config.toml
arch = "wavenet"
model = "sound classifier"
dataset = "read English sentences (LibriTTS-R)"
train_examples = 15625
gain_aug_db = 10
time_shift_ms = 100
n_mels = 40
hop_length = 160
input = "log_mel"
spec_augment = false
win_length = 400
targets = ["voice"]
num_classes = 2
norm = "groupnorm"
weight_standardization = false
depths = [8]
kernel_size = 5
stem = "single"
widths = [192]
label_smoothing = 0.1
loss = "cross_entropy"
init = "xavier_uniform"
residual_init = "none"
optimizer = "adamw"
learning_rate = 0.0032
beta1 = 0.8
beta2 = 0.98
eps = 1e-06
max_grad_norm = 1.0
max_steps = 9100
batch_size = 256
epochs = 149.1
lr_schedule = "cosine"
final_lr_fraction = 0.01
warmup_steps = 450
weight_decay = 0.3
Rows from block 2, named by matrix and row number. Rows with one number belong to one channel. Each number is 500 + 25 x the weight over its row's rms, rounded and kept within 0 to 999. All counts start at 0. Numbers have three digits each.
# filt: filter width-5 conv, dilation 4 (model.blocks.2.filt.weight, 192x192x5), inputs 156-191, a 5 kernel for each
# gate: gate width-5 conv, dilation 4 (model.blocks.2.gate.weight, 192x192x5), inputs 156-191, a 5 kernel for each
filt.127:474521502466503496546507489513486532515466508519533534477480498503493495504491493492490497493519503513514504494495493494494558512492519484482504506500534537535495479492544502487520479430479499482491412486518488510512497517478492429477514482476423488521490476403485511490476498467493499469471466500498480533491493508517497503525474482433490540491456431482498483501411491513489478444488505485514446513532494469465467501498489395491507484498424501519487449482481502493494416495514487487508511513498470469488504489441464450478479509536505500503
filt.128:475495494499505519506475481440510493497495492497499472464482493463408481520483452439504524512472439486492485476445511531518505490495451486479486492502511494470468501506520489493448486515529528560461487516518559521517507502545477488507524543458497519529572447482508516552506535511508497503515522522502539542518522510507496487513564481500513533544479492538527560470487511511546483490533527540487489514512545498532538513512464481515522561476484515516547499507528516553476485522513547502502506488549506528508495544482507512498549542541511499499
filt.129:502539488452454491498489470510492518501460463492522496502494491501521506466493486519511480489494507481452475465499491470487499505463506498503501506491489494499483455487492486463513500500521544506510500491537493475501518509512515499507575535513504510548508515510502560516511519530513525515506521521530491502500455463489509516529500520503526550510520514536540512511503508560518506493520541496507501513555486510508500497515521508536587528515498520571512516514553514503515508523562505505521563540489479493553538537521542527522514486501512470463
filt.130:467477480521521493491495530521457486468528512470467465503461452463501513510445473492504504468466499540538455474488510498492497500533550489496487481439456451475509479498496499537560503521513456438504508496469453516516551506496503513501474456499508499469449499507490459436500516540509547525532539503547511517548550599507518515498482517506511485466489520524472470506509495473453510515512465445501502493476439531536532496515503513510463433499503497468426470536567499512501506500471443461476512504521476506523502535479516524485546501513543537565
filt.131:536503510506472510507466486498523525516510461536557544518510524556494455439537567498453462520521481460471523555487460471508497479479486505521542518498545552514514503496494465476482474504504499506504505516508510487530529459496513514512477508504516524496511504514530520513508521493453489476475488473485485480466446469490509523472507506526518477524481481451513513497504504503514473484479527526504505496507513462474494488495498499475507524502502502515519463474462482485504515510508511512500448476523467484470460502496478475484498507500486455472
filt.132:464484523497547517508476486515458468504496543499502479482555509496507533542495491506531520512498484507528494500487549563507502482485517494483504529477505502480495560514508480491519514498526550488489485520531490526514535516495488499516525478486491521542490471471515532486514520531495490507495513517464541553538506537504507517550554506515517511475487480555556521491489511531485504493523536492488492520524497517519543518462498495515540494495495515533496527490525579533488489528530490516518512504574527507493535532498523517506553542548542520541
filt.133:449473532500476507494526487508466467514525505479458490501499494503530514528505516538512525508507553512528503499535515518491475525487493508513495520528494475503515498489499530473488515507469508522503506467503501511480490483524506491448487496505511465493501500505465506502493501509479500509518492480504466485532470483490466488506527518526470487489496495464512490516504462509507516505474519494515497467523509500525495471491517498454518501507492467510500485487498478492515493464517505471452496492489492482492469489435481511477473490495536482498
filt.134:509476473521481512496500497454506484488495502488448444500501504482472526503503495487525497516495499507488486491473531491504498522507465502503469479540487476463503490514496517516462490513501508566492513485504546519477494531527478522521523557485514507508564487515503499565497508529559507491521539519521535526546551476497499495531529495526527523553481534537507523475514485501544479521509494524488520483491534516529532507523476518519510546477518487500531501529539520516479503489499548499511500548496477507513532530507546541570523526513520548485
filt.135:469488492512531508493483482523455498475480512473479456491509484475547548520463481540531530494477526528540479494517557565494499476483517511483512524469481477489522539507498475491538513514531513447501499522517467514543551499466490493528521473505502529517464496492523515456503540525488487513520521498474517545538527555499518524518507498503535508482497522548535453496499519517462513503523516454490506522529481530529535498464500511535534451500504527524463528537561539448495508527514456495522481557517517511501536471495520506521508517537540534535
filt.136:546479516498486504491500505492546474510489499553492497504448504519510473434502518502485440496503494476442513502496501461512468499503506470491493478476546512502496458482454501523502476498509498509499509489494510492535533509487526531499504515475499482491501486496475495517482494536526494462493520525530516514556523502521527504507492470530489510496517497507491541501506484502513488496500492537517526486492496447499524503522506514496493523523516498490508498496530495520509524496485507543478518524486502445505528527536476521544526504513538506479
filt.137:489467507489501523478496467508521462512496507542485507522519503475438461539507480441474529502466462449524538452442474517519464515474513494540481513516534494498501515526478500443488473512497519521476522492524501476500508511561495507488532495474530493530514481526498530498473491519485531470495519481506493458486430483501489495499515477537492515507471469502519493490511492534503466496504529493495510496548490438502496497507487493497546515481493496550507459470538510534482506496544520532459518492502522475520493520467467542492507502472493446507
filt.138:452492520548472504500515519484459482511555479473463514554500455484531516522459497523493547476516543523519475494527492536501504553538501447462491504503483478522537494510511538514502494505508496525486487480467515522556533536542505492479482520478486497490526466464472469510524540527493508541523511462507531570557540514495518531527530508512485477544461479492456488501491483466519492485496467501484490477481503530540518493507479479485464520491481491474502470504574511506478486479480508484494562516536502492585505526485494558498506512542543531508
filt.139:514502468470509522515506470522507534482463531531519439405481512510451468550485500455480566528517482498565483510455468569517525507487544492489504455457534509440453518502513513491536481488503487454477476503512473528538501495489467482490502466473479506504472463472512487472504499505515519481499538532500541543504561566517521479462509482481504526488476461489512497472474504506474483467492505469488477486503478495502545533488475463492502474483472487489471511511502515515483475490500471519500446487499489521511505515500511495489529534532494538541
filt.140:489496504473472533543514496442504495524487471492494518459480493498482485498506508489499498510520482487488505507486505506517529513497436487461486489486498494507463492524556506517467481477500547558467453485510560495525498521510484448489516559470462491525554468454504539562490527476514507494511501562534526576525506497499518512501534470473501521531479478508522548472446495524593489473507536532481449486503547503523513535517468444501527570476449487496543473476479518516475448489508547481520493478513482507504523556461489487501521524567498483492
filt.141:515498514515506488510493517514506468505526516488534500518476542543483439468540542458461472514518473470483546539474473469500493500528532481467474462473514536498500477487491494520520511502516475487509494491488495504566529480487514503496493495505496495459478504483486463486508525547525519514505547529555529543554552536512541505467463495522490495509517455503506515511493493490501504487510505515507498500487470510498532506524515497497489509517498504489489530488554507497513498504488490516530533501481517475546499511531521551520523513547540511495
filt.142:535504501532485496515533538500511533501526478512513515537507482501571553469470505592541471478496542555498471527606533485503513512520505483501493507499506511531537515498501536541510484496490486513495474483482510498495504504510489506495455502483467474480509490487461474505520487493499494507488478478510535503545553507509486506535512497473485481533516531480483493488491489474500504521486485504482499479472500510487470482507492509486474496495517485473500522528511497485486507482476502501486530547482506493498514492556484478508491507489541541501
filt.143:489496526504495471487509508468491491518500510517494546558506493506541494404504526523474423466488517457409495504532472434470498514473477515526512508512508475518529475467500497492474518517497509521538523491513533484477503486452528519510508521536543498502512548542503516527473520508465469470510468452502436451480449439521517516499467535533481487486518536515459518530524499513527520503482489527532513496499522474487448470504531529499488511525517511494514478525499435488528520505498515496509521484513478538511461499490532522486508455451488451447
gate.127:487505489459497512497495477479487505476461490465495502456490522554541464456537546533456472535519527478448523544504463483504491485498491501516520482497488499510454473514499490496480496506519528491499509510515529458491535476440481501519524538494506515510499500507514519520508498510525465524503498547493502499504493475448505536489481499500527494484512510514551551499504509528532509508525547527497502524519535514518505530490501501514528545496503523518534506500504536491495503516517513460476509533508492484492567512488509483525507506501520498458
gate.128:464473503475473500519523490503486485507466471417459500473443507487495493463498487493485469517501508487483478500505524484487513529508493543501513478491442476495478453496532544514508530474462483486508483473497497517439452475455495482468503508518460463494496519487473493498496488478513479539503494520497473484505511498476426474484474510465486509499525515491490499506494476504503521512480477488509483488497507566496485470484511500468496498504483462486499520489483491482514477466490496406464489515478467492498526486466462482513477472481488495479
gate.129:474498495512528468499520518514448482538503514428468483508524444491495503476468508497509471452501509500486493523509549503469513529507517502485506513490439482513526512475502520517517535522523502488549508495510499489524507472475534497485503501561517496498486540503506505492526537512473481538531538475461478504487485503482513494476481534492455484482544524522491495534502498505492551520528513512530503499500498558530527479467537515510502495543516503504500521529528474476528506504501492461511503487504509514493465461492504470446469462499499486502
gate.130:506516472483473526527514508492508517485472467497525504497439479466449473462481450441448462495488462499488506462430444461526538511509488478448481472486495512492505477544508494505492453463516499506480467487484508474530555546485475472510475498451453489487505466449494481503507529528525500505507538516525542544504529507493527533496478456468514499518484504510492518484472503489510477482517506523463480485489512488490526515523476476503493510472485492490508474515510509503467486500492504507530524534492534515534544515545522521517482539555522536511
gate.131:489528485457476516517510491482476521490470482470495493479478484479471493481490466476492489501499481491478485465443491493492536509498478500477477488504487495501496500524515501495477491474497527528486463491511531476493510527471462451500523543476459489519522472443488516537510535527514464519519522514487548569521498463464489504532529486449507522506481506516534570486462501524543519497519530550479466500523553530517523510499475471504532555481482494524557500522501542509472472500522538469531509527508486523497563541485532504512487559562525508472
gate.132:487469499446449522483503484451491482498435447427462489467459488461475481478498480477496476513484499480455505481478488476509498521489447529517480489517430466488479471556513510494460492488471503545479509489510534461440448486482449496479510527472484475506540483501484504534480473488516488522503506542511498483522508478428476483482489439507513549532501535512498518475504484509536497526499505527476514488510542536494493504510462510496511534459499478504526506482497499510460493480503529439493517496486510528509508503481495498501478479473505506477
gate.133:496475474484513501506490505516488500494488529471474488532511451494501492469463515504504459481508486480488476518491528462515518476486505461482506521499481489500519490524527477509513481496533537519496505524509492449469506501542487477514496439497493524512510499504525509492521508504474490506524501474499507496488465514446470495507481490502511496479518519509498481496509520514472505513525531501494497522503472503506519497554510523522522471500491521508464509493477472475491495526508492493500462482442510513442499443511500459477445495490492473511
gate.134:469518525509565515536515492493483527510500523447503509483528511506489506524506494491504514530521495509506478484496502522503528503497488510505492529495470495504492535496516508486481508500524544502484464499534508490546514524495467460498542508491471497550500490473507547499551529504503506571515506528467526534505477523461498520522515511472502527490524504526574537493476506531508525495533525515489466503530515558529520524476507475509540512493477501538519537504500543524495480501540510476481520500576494488500519533513512509507535525529500481524
gate.135:494485496461480536502526482478496516514425465460492505450474456430495493489458442500500493492458503483488474446502491478529513529476477480468490492489448489507477483566500510491477450468481520514466491481524521444480478489493438496484507502429451476520527451467479519523495494496492509528505496503508526507504499496422462493493488414484496553537467498505496501474498487521519466508494514502460511489506505522498488508512448488497512516436489489503517465483501485497439495487504512464497516494473510494517510509506489489498496510503514488492
gate.136:492495466524493486514502535543501477465533504484491485507477479531518471505484531504464511491550509498510488530513464508508495474527511473505509476520487497517499488489510487520528494496515483494506499497468491449506469491498503474486443453495497487455479496498486456475529513500503490529511490496514502506499513514465491477427453507507483454484543477491495505512500504466486510482523493513516490511471486506507511541529520497507472499514487516465480518470479473493513487505482490503481482461476515477481432466509499488487468490500510514511
gate.137:528483483495508508513476503491532508457469510505485476481488459447478493440446457484503441479467472499467459474484471454535526452489499459492496498475506473488478503515519470497483483533551514506466504556508497498491511496477466493537495485455508559515484447512561510491516514496492510510557507489523564495484503520487491504482469449489537510487509518531491505472516561505502507526539504524478484514492499510522526522529483521555499501485492540497505503510494469492483507545498500563501477462490529529510468494526520513491505551486486500512
gate.138:489518502499453515505519513468506505480472429507539486479459539528475480463553522474511486553527479482450565512478518487510488512498458512524490492501522549495489469510488527516472476497467451474485497474485519481510472403437499490481506548481491466467501495500480489535460463479462463471464486473480480483493477455512520444422463480502478481537481474504514497491489479490520474492499506512506511499509529435472480456481486484487500517492502484506518483474501484435489500475489508509509484478433495456490467427473428452475446490507505483447
gate.139:467410478469460508516535516486499469496444426471455485471435467435499486493455439492506506503487523504497460447496503498510512523494485477485499496508493486488476471506502527516507485487475505512483490483504520486524538514486486507500523532472479477506528480475477506529524518516492511523539513516534505496512477473455488512492474476521501535554480500490495516494504488513525492530477510530494509490517523510515503502522486508485515541485508478502527484502501482542481496490500516486485524479486515508544508540491473498458494518517522484495
gate.140:465476517499503506489493497497467465501512502503446464501482475458479511525474461470520524475482502509509459460475533540499494521510497526502477492496464449487509490507504509493497521502460483493488505480491499539480443455496485483438499499509499463485494501502460488495482509515506508487542522507504478493535503507472453436474494495508463497491509503504495503499505463496498521506488492496507495481504502526552522469493508505470498496508496465497497509501519498514510500470495499436471500506500501516500501490445503517522527471485500499507
gate.141:514515500506449493508516519492496502468503492493501492539483430495536505467428505513494470435493524508461448496492493470500481480498486509524509511504474502532540496494476487500486488513514512530518512497491507422486534552520530519481491497504518496494508513524491489514469486516521483488478492480509461453516504473461488503513488499516517494499525517506496511520512498490514507513524504547514512487493508491501542518539521526502494521528522502495507491481485480495513519500500516490451465482454498445441437453520475469495463434460525527485
gate.142:516472462498541512495470491517517485456491533519493494494509477473485490472458480488485448493487478499506488500493479447537503451480511456462516500461514496502495517514499452475494475517551525487472507538512479500511514537534482516546493461476513545518479479516542510471544511501513517528515497504486535483464501540503515509505473485501541516471506503519500486486522546506469487517539509493470495540507470497503506523535496528565509470486504559506477509501491494475490511550514485514508491485472529545505475436537513495490477532488479501533
gate.143:476454484487463510512528493486486448479493463472438497498444529469511506489506491500492500525489529493488490482493507515492481506485477500492498507484504477516509478500500510492506485473461534536498500472507525474444520520468501519506540555483475454509520493489460510530470467508499473478476497499508487496526491461472445516533488483483500505498471508511509558498507486515539482512493521538497505492529539490498484483502487505488501540492509487518543449485490499550490490477511522417469556503481436482532502555431447499494465491493540503475