{
  "model": "sound classifier",
  "dataset": "read English sentences (LibriTTS-R)",
  "train_examples": 15625,
  "gain_aug_db": 10,
  "time_shift_ms": 100,
  "n_mels": 40,
  "hop_length": 160,
  "input": "log_mel",
  "spec_augment": false,
  "win_length": 400,
  "targets": ["voice"],
  "num_classes": 2,
  "arch": "wavenet",
  "norm": "groupnorm",
  "weight_standardization": false,
  "depths": [8],
  "kernel_size": 5,
  "stem": "single",
  "widths": [192],
  "label_smoothing": 0.1,
  "loss": "cross_entropy",
  "init": "xavier_uniform",
  "residual_init": "none",
  "optimizer": "adamw",
  "lr": 0.0032,
  "beta1": 0.8,
  "beta2": 0.98,
  "eps": 1e-06,
  "grad_clip": 1.0,
  "steps": 9100,
  "batch_size": 256,
  "epochs": 149.1,
  "lr_schedule": "cosine",
  "final_lr_fraction": 0.01,
  "warmup_steps": 450,
  "weight_decay": 0.3
}
Rows from block 5 of a small sound classifier, named by matrix and row number. Rows with one number belong to one channel. Each number is 128 + 32 x the weight over its row's rms, rounded and kept within 0 to 255. All counts start at 0.
Before each channel's rows are labels from the 100 clips, of 14848, where the channel reaches its largest size: "strongest on" is what is common among them. Only what is clearly more common there than usual is listed. The data: read English sentences (LibriTTS-R).
# filt: filter width-5 conv (model.blocks.5.filt.weight, 192x192x5, each kernel summed), inputs 96-191
# gate: gate width-5 conv (model.blocks.5.gate.weight, 192x192x5, each kernel summed), inputs 96-191
# out: residual pointwise conv (model.blocks.5.out.weight, 192x192x1, transposed), outputs 96-191

strongest on: voice: male
filt.159 [196 194 193 160 221 155 226 154 116 166 140 111 168 189 132 166  98 201 162 210  86 102 185 200 149 149 132 142  88 161 122 143 145 110 141 107 146 134 132 115 115 144 132 141 130 115 136 118  88 155 135  96 134 137 105 115 115 136 131 130 127 102 128 142 127 145 112 123  77 163 126  85 162 186 139 192 177 173 133 150 123 153 145 162 174 160 153 141 186 192 154 189 143 155 159 108]
gate.159 [142 109 134  24 116  98 160 112 129 154 126 207 212 183 123  80  21 199 191 224  96 229 206  98  97 164 153 153  88 131 130 153 145 109  86 129 110 135 165 111  97  96 146  88 128 102 152 125 134 131 101 152 141 142 102 104 120  76 151 131  91 134 105 107 104  84 123  87  94 125  79 113 107  96 138  83 126 101 134 140 128  90  81 134  86 133 106 141 140 101 128 143  97 149 130 121]
out.159 [105 132 102 127  71 130  69 108 124 116 108 122  82  74 120 143 143  71  88  83 136 117  74 107 107 215 176 157  85 160 188 144 145  75 100  94 126 132 163  89  73 109 158  89 149  63 183 131 148 162 109 165 138 146 186 154 151 140 161 173 128 165 124 156 126  87 132 125 105 128 122 151 109  74 135  61 102  55 110 138  93 142 161 133  54  99 175 132 126 109 138 152 113 150 138  47]

strongest on: voice: male
filt.73 [ 72  76  78 122  41 135  28 106 121  97 123 100  94  67 111 112 173  68  65  62 150 144  56  77 113  88 105 109 153  97 113  97  83 131 137 119 121 115 110 119 116 120 107 138 116 132 100 103 161  76 104 155 107 117 133 158 107 153 142 109 129 122 127  92 103 123 139 165 175 102 144 172 130  76 116  65  62  90 122  85 114 105  76  78 112 111 130 102  63  56  82  67  97  74  92 139]
gate.73 [146 116 138  35 126 103 161 110 134 150 123 202 218 180 129  89  41 206 182 227 113 229 190 109 101 169 154 158  85 128 128 151 144 108  99 137 115 141 170 112  88 102 150  99 133  92 156 125 129 116  92 151 133 136  95 102 117  80 154 124  86 130  99  99  96  70 117  85  85 115  72 105 117  96 139  81 123 101 134 137 129  94  79 129  90 132 102 143 133  95 128 136 102 152 125 127]
out.73 [137 112 124 124 162  89 168 133 125 136 135 177 182 170 136 109 133 188 168 188 131 165 176 123 169  76 105 126 157  62  83 114 109 169 193 181 176 175 100 151 172 185 143 205 150 178 110 153 100  75 133  83 105  91  68  76 114  77  76 104 158  76 143 119 125 179  92  98 138 100 159 111 131 213 115 226 167 205 132 107 136 109 105 103 180 154  92 114 123 138 121 114 163  87 100 193]

strongest on: voice: female
filt.97 [141 156 169 149 152 159 141 172 159 142 149 106 176 199 152 155 133 166 128 171 115 119 130 150 108 141 138 118 178 163 136 137 116 171  94 161 105 101 128 148 161  99 109  90  93 162 120  87 134 140 116 118 135 129 136 113 122  92 148 123 107 127 108 124 119 118 131  87 160 165 111 160 102 143 172 142 150 140 184 174 175 142 160 176 118 148 187 200 167 162 135 172 143 172 167 133]
gate.97 [156 142 162 116 171 127 207 134 123 147 143 119 185 168 128 112  98 192 180 193 100 136 195 162 142 180 160 170  70 118 144 151 167  98 142 130 148 153 163 121  65 137 160 145 144  63 176 143 101 124  94 127 136 137  86 127 120 136 141 120  88 112 106 101 101 124  96 111  55 136  63  64 142 129 132 124 146 138 129 148 118  73  95 132 136 162 110 143 143 132 137 140 116 143 133 141]
out.97 [145 136 137 130 116 170 123 148 167 152 164 134 123 126 166 172 147 131 142 123 165 137 122 141  86 131 133 121  63 123 165 139 170  87  65 145  86 116 122 160  67  70 121  58 137  61 122 138 127 139 161 118 138 140 141  85 110  51 151 133 140 122 129 141 154 126 138  66  91 183 167 113  57 108 117 101 122 111 116 129 111 124 144 114  87 143 150 116 132 142 128 123 113 123 131 132]

strongest on: voice: female
filt.83 [107 110  85 122 117 106 104  91 109 113 106 143  59  59 119 109 138  63 119  53 151 105  99 109 153  87 103 114  78 104 124 108 120  87 174 105 140 134 105 120 110 161 128 175 142  97 110 149 117 108 144 115 115 116 136 131 133 178 107 126 154 123 145 133 148 134 129 188  81 102 173  68 163 120  89 123 108 118  71  90  95 125 115  98 158 105  54  69 102 113 129  94 127 101 101 129]
gate.83 [164 143 168 114 170 108 215 114  98 143 121 105 179 156 103 108  75 192 169 190  73 131 191 165 141 169 152 168  70 117 129 146 165  93 141 109 153 153 158 105  60 138 157 149 142  64 169 136 105 137 102 137 148 149  94 140 120 142 152 134  97 116 117 114 107 129 102 120  66 153  84  84 153 129 135 125 145 141 130 137 109  82  84 123 141 165 122 135 146 121 127 146 108 132 126 134]
out.83 [108 110 120 139 119  93 134  98  94 110  94 125 138 124  93  98 128 130 119 144 109 119 144 111 154  89  90 113 174 129 112  98  70 167 179 133 156 111 102 109 176 171 101 182  86 182 104 113 129  96 115 149 112 124  98 160 125 193  99  99 118 131 125 103 112 136 123 185 174  75  85 135 188 118 125 110  96 108 126 114 143 129  94 120 154  99  87 121  94  87 111 108 130 120 109 118]

strongest on: voice: female
filt.138 [104  95  76 108 101 100 102  85 100 105 106 136  70  54 108  99 136  82 115  71 143 131 112 108 156 120 123 138  85  94 121 124 144  92 173 102 155 153 129 118 103 164 145 176 165  99 141 172 124 113 138 135 125 125 121 151 134 171 108 130 145 132 142 128 132 137 126 168 102  92 141  99 155 112  88 119 104 118  78  92  88 116 104  90 145 112  71  65  88  98 120  85 118  89  95 125]
gate.138 [158 143 159 104 173 110 217 126 118 145 133 143 185 171 122 105  77 197 190 203  98 144 209 158 144 186 163 176  65 120 145 161 178  95 143 130 148 157 168 118  71 140 163 147 148  69 180 151 100 135 106 128 143 141  88 118 130 132 138 129  96 119 114 113 112 118  94 108  45 138  67  55 143 137 130 134 156 141 125 151 117  81 103 141 141 160 102 141 153 140 146 153 114 150 137 136]
out.138 [120 128 130 123 155  85 142 115  98 107  94 132 141 141  92  83  97 133 126 144  84 129 143 120 174 114 111 111 204 139  92 104  82 173 193 105 171 130 114 105 173 184 125 202 100 187 118 118 130 163 110 144 146 118 115 168 163 206  95 144 138 152 148 152 126 138 119 192 158  92 121 128 204 173 136 162 137 159 140 110 130 145 106 129 182 115  96 133 126 120 117 128 138 119 109 123]

strongest on: voice: male
filt.175 [195 214 210 229 217 208 192 194 167 185 178  97 157 169 180 207 187 160 150 142 163  77 146 232 173 108 127 123 115 146 115 119 114 125 175  99 159 134 114 122 130 166 128 175 126 126 111 113  90  98 116  76 101  98 103 139  93 174 118 100 135  87 114 113 116 151 108 166 104 140 150  98 177 177 131 185 147 168 126 119 115 135 143 128 190 137 138 124 144 162 133 139 138 130 139 128]
gate.175 [151 139 163  99 145 137 170 129 142 152 133 193 213 188 133 112  67 210 185 225 115 211 187 143  81 163 156 152 136 145 140 152 140 139  70 147 102 133 167 120 113  79 146  72 125 133 147 119 134 125 103 146 148 144 100  99 118  48 157 123  93 122 108 108  94  80 123  59 122 130  80 140  93 104 160  94 135 111 165 153 148 110 104 142  74 137 127 155 147 114 143 145 123 169 149 140]
out.175 [101  81  84 115  43 115  84 119 136 139 120 175 170 130 139 140 149 134 140 168 169 183 135  64  68 169 134 138  81 188 134 124 106  90  51 115  68  83 146 111 170  60 122  44  99  79 150 105 223 134 114 194 139 139 161 123 161 105 139 149 135 179 155 131 111 100 190 102 109  98 118 118  61  57 150  55 100  47 153 157 179 103  75 117  50 122  93 174 118  78 139 114  97 150 140 144]

strongest on: voice: female
filt.180 [107 108  91 121 110 110 105  93 112 110 113 140  79  62 117 114 140  80 118  70 152 121 109 112 153 100 110 125  72  93 118 117 131  80 173  99 151 142 118 110  98 163 134 175 153  97 120 164 124 120 150 139 126 126 134 150 136 184 114 136 162 131 154 138 149 147 129 193  92 102 169  85 166 116  88 121 105 120  73  85  89 118 106  91 154 108  58  63  95 105 124  91 117  92  98 120]
gate.180 [163 141 166 113 171 119 216 128 111 147 134 126 185 167 116 109  79 195 178 201  87 145 200 161 145 182 164 176  68 120 134 156 174  97 143 121 151 159 169 113  70 141 165 148 149  67 179 144 104 133  98 131 142 146  85 127 119 135 148 129  90 114 110 107 103 123  98 112  58 141  72  70 146 131 132 126 148 138 126 144 113  82  89 127 140 160 111 136 144 127 133 147 107 138 129 132]
out.180 [112 112 124 115 133  89 144 106  91 108  98 133 140 136  92  84  99 138 129 159  98 128 151 113 168 101 101 120 176 129 103 110  80 168 187 116 163 126 110  92 190 181 111 196  98 192 118 114 136  86 112 149 119 129 102 171 135 202 111  99 116 130 131  98 103 130 122 190 156  76 103 126 193 145 122 137 114 140 126 111 136 125  98 120 164 111  87 126 105 103 110 119 141 121 108 117]

strongest on: voice: male
filt.34 [164 171 186 188 182 200 165 157 161 183 183  74 155 147 181 177 184 156 130 122 144  93 126 196 169  94 109 128  93 136 111 104  83 107 175  94 162 128 109 112 103 166 126 173 116 107 103  85 105 101 128 106  94 113 126 163 102 193 141 105 153 115 128 119 139 188 126 206 111 146 178 108 178 136 134 153 104 146 128  97 102 125 106  94 174 111 121 101 109 100 108 103 120 108 121 129]
gate.34 [159 127 149  54 132 111 172 108 134 153 117 217 206 169 126 100  20 205 190 224 104 246 199 120 100 144 147 145  90 128 126 145 150 104  95 124 114 138 156 105  98  99 142  96 130 103 137 123 127 125 108 145 146 147  94  97 114  74 157 131  89 116 105 109 106  79 122  82  88 127  89 107 116 103 147  91 133 108 143 133 129 117  93 138 104 138 114 131 153 109 134 156 102 159 132 123]
out.34 [141 114 108  90  89 116 108 135 132 138 117 200 172 162 125 134 115 157 173 189 167 219 144  86 106 229 190 194 120 194 163 184 143 141 145 159 147 177 185 174 148 139 191 158 184 122 205 162 201 124  79 202 147 137 134 131 154 126 177 135 139 170 147 104 100 106 178 108 106 102 149 102 114 124 185 109 118  88 187 164 164 135 108 136  86 153  79 191 150  95 137 131 123 157 151 160]

strongest on: voice: female
filt.82 [152 138 166 121 122 160 145 154 153 158 153 116 203 191 138 140 116 201 146 198  97 175 162 140  98 165 149 147 179 152 120 143 131 166  81 140 115 116 154 128 145  94 124  81 109 159 141  99 145 155 118 152 145 152 126 139 123  88 167 135 113 140 122 132 116 134 132  89 187 166  92 206  98 125 163 122 131 131 184 155 150 123 115 146  99 145 206 168 143 127 115 152 119 145 151 123]
gate.82 [159 131 165 110 165  99 206 108  96 140 115 104 177 158  97 103  69 192 166 192  70 129 189 158 142 170 152 172  68 116 129 146 161  93 140 111 153 156 159 104  53 138 158 147 144  64 173 137 109 140 106 143 150 155 100 146 129 145 157 140 101 122 124 120 111 131 106 123  70 154  93  87 156 131 137 128 148 142 132 141 110  84  85 125 143 166 119 137 145 122 129 147 110 134 127 138]
out.82 [145 148 138 113 147 164 127 160 158 147 161 129 121 135 156 152 120 130 141 115 142 139 114 140 106 170 172 149  76 126 150 172 181  87  80 123 102 148 159 146  97  88 161  72 169  71 158 145 126 154 136 106 142 128 155  97 128  64 164 155 130 125 127 149 141 122 130  74  86 181 171 121  68 136 127 148 157 144 131 140 109 125 168 135 102 160 174 134 158 167 145 147 126 130 148 132]

strongest on: voice: male
filt.135 [134 118 150 126  92 170 123 161 163 157 168 111 192 161 143 131 147 175 153 182 134 179 158 127  92 178 161 164 165 133 129 154 133 155  99 150 116 138 175 117 109  98 143 102 130 143 152 104 141 102  69 151 122 134  88 133  72  95 155 105  84 106  90  90  81  66 115  86 142 127  46 162 116  79 168  51 101  91 172 132 144  98  72 113  84 128 169 157 119  60 113 138  86 125 143 129]
gate.135 [123  90 101  41  74  86 119  91 126 129 104 195 183 151 128  67  73 171 174 174 104 249 174  76 100 177 171 154 142 133 151 167 174 136  89 161 112 148 174 139 126  98 156  90 147 121 163 158 142 127 105 150 146 131  98  99 125  66 140 129  76 134 105 104 100  87 131  81 130 114  73 139  88  93 160  87 131 107 165 160 153 128 112 145  81 146 124 154 144 115 138 141 107 160 145 134]
out.135 [ 94 108 107 188 144  91 111 115 113  91 124 127 109 111 114 109 178 103  92 123 126  95 113 135 169  73  81  97 142  27 146  98 140 104 155 145 166 156  76 158  95 168 112 164 152 121  90 151  50 108 125  67 100  73 104 101 128 150  90 113 175  67 144 131 132 179  75 175 123 135 157 120 134 203 109 206 154 179 102  94 117 102 162 115 171 126 197 126 144 164 112 140 158  86  88 130]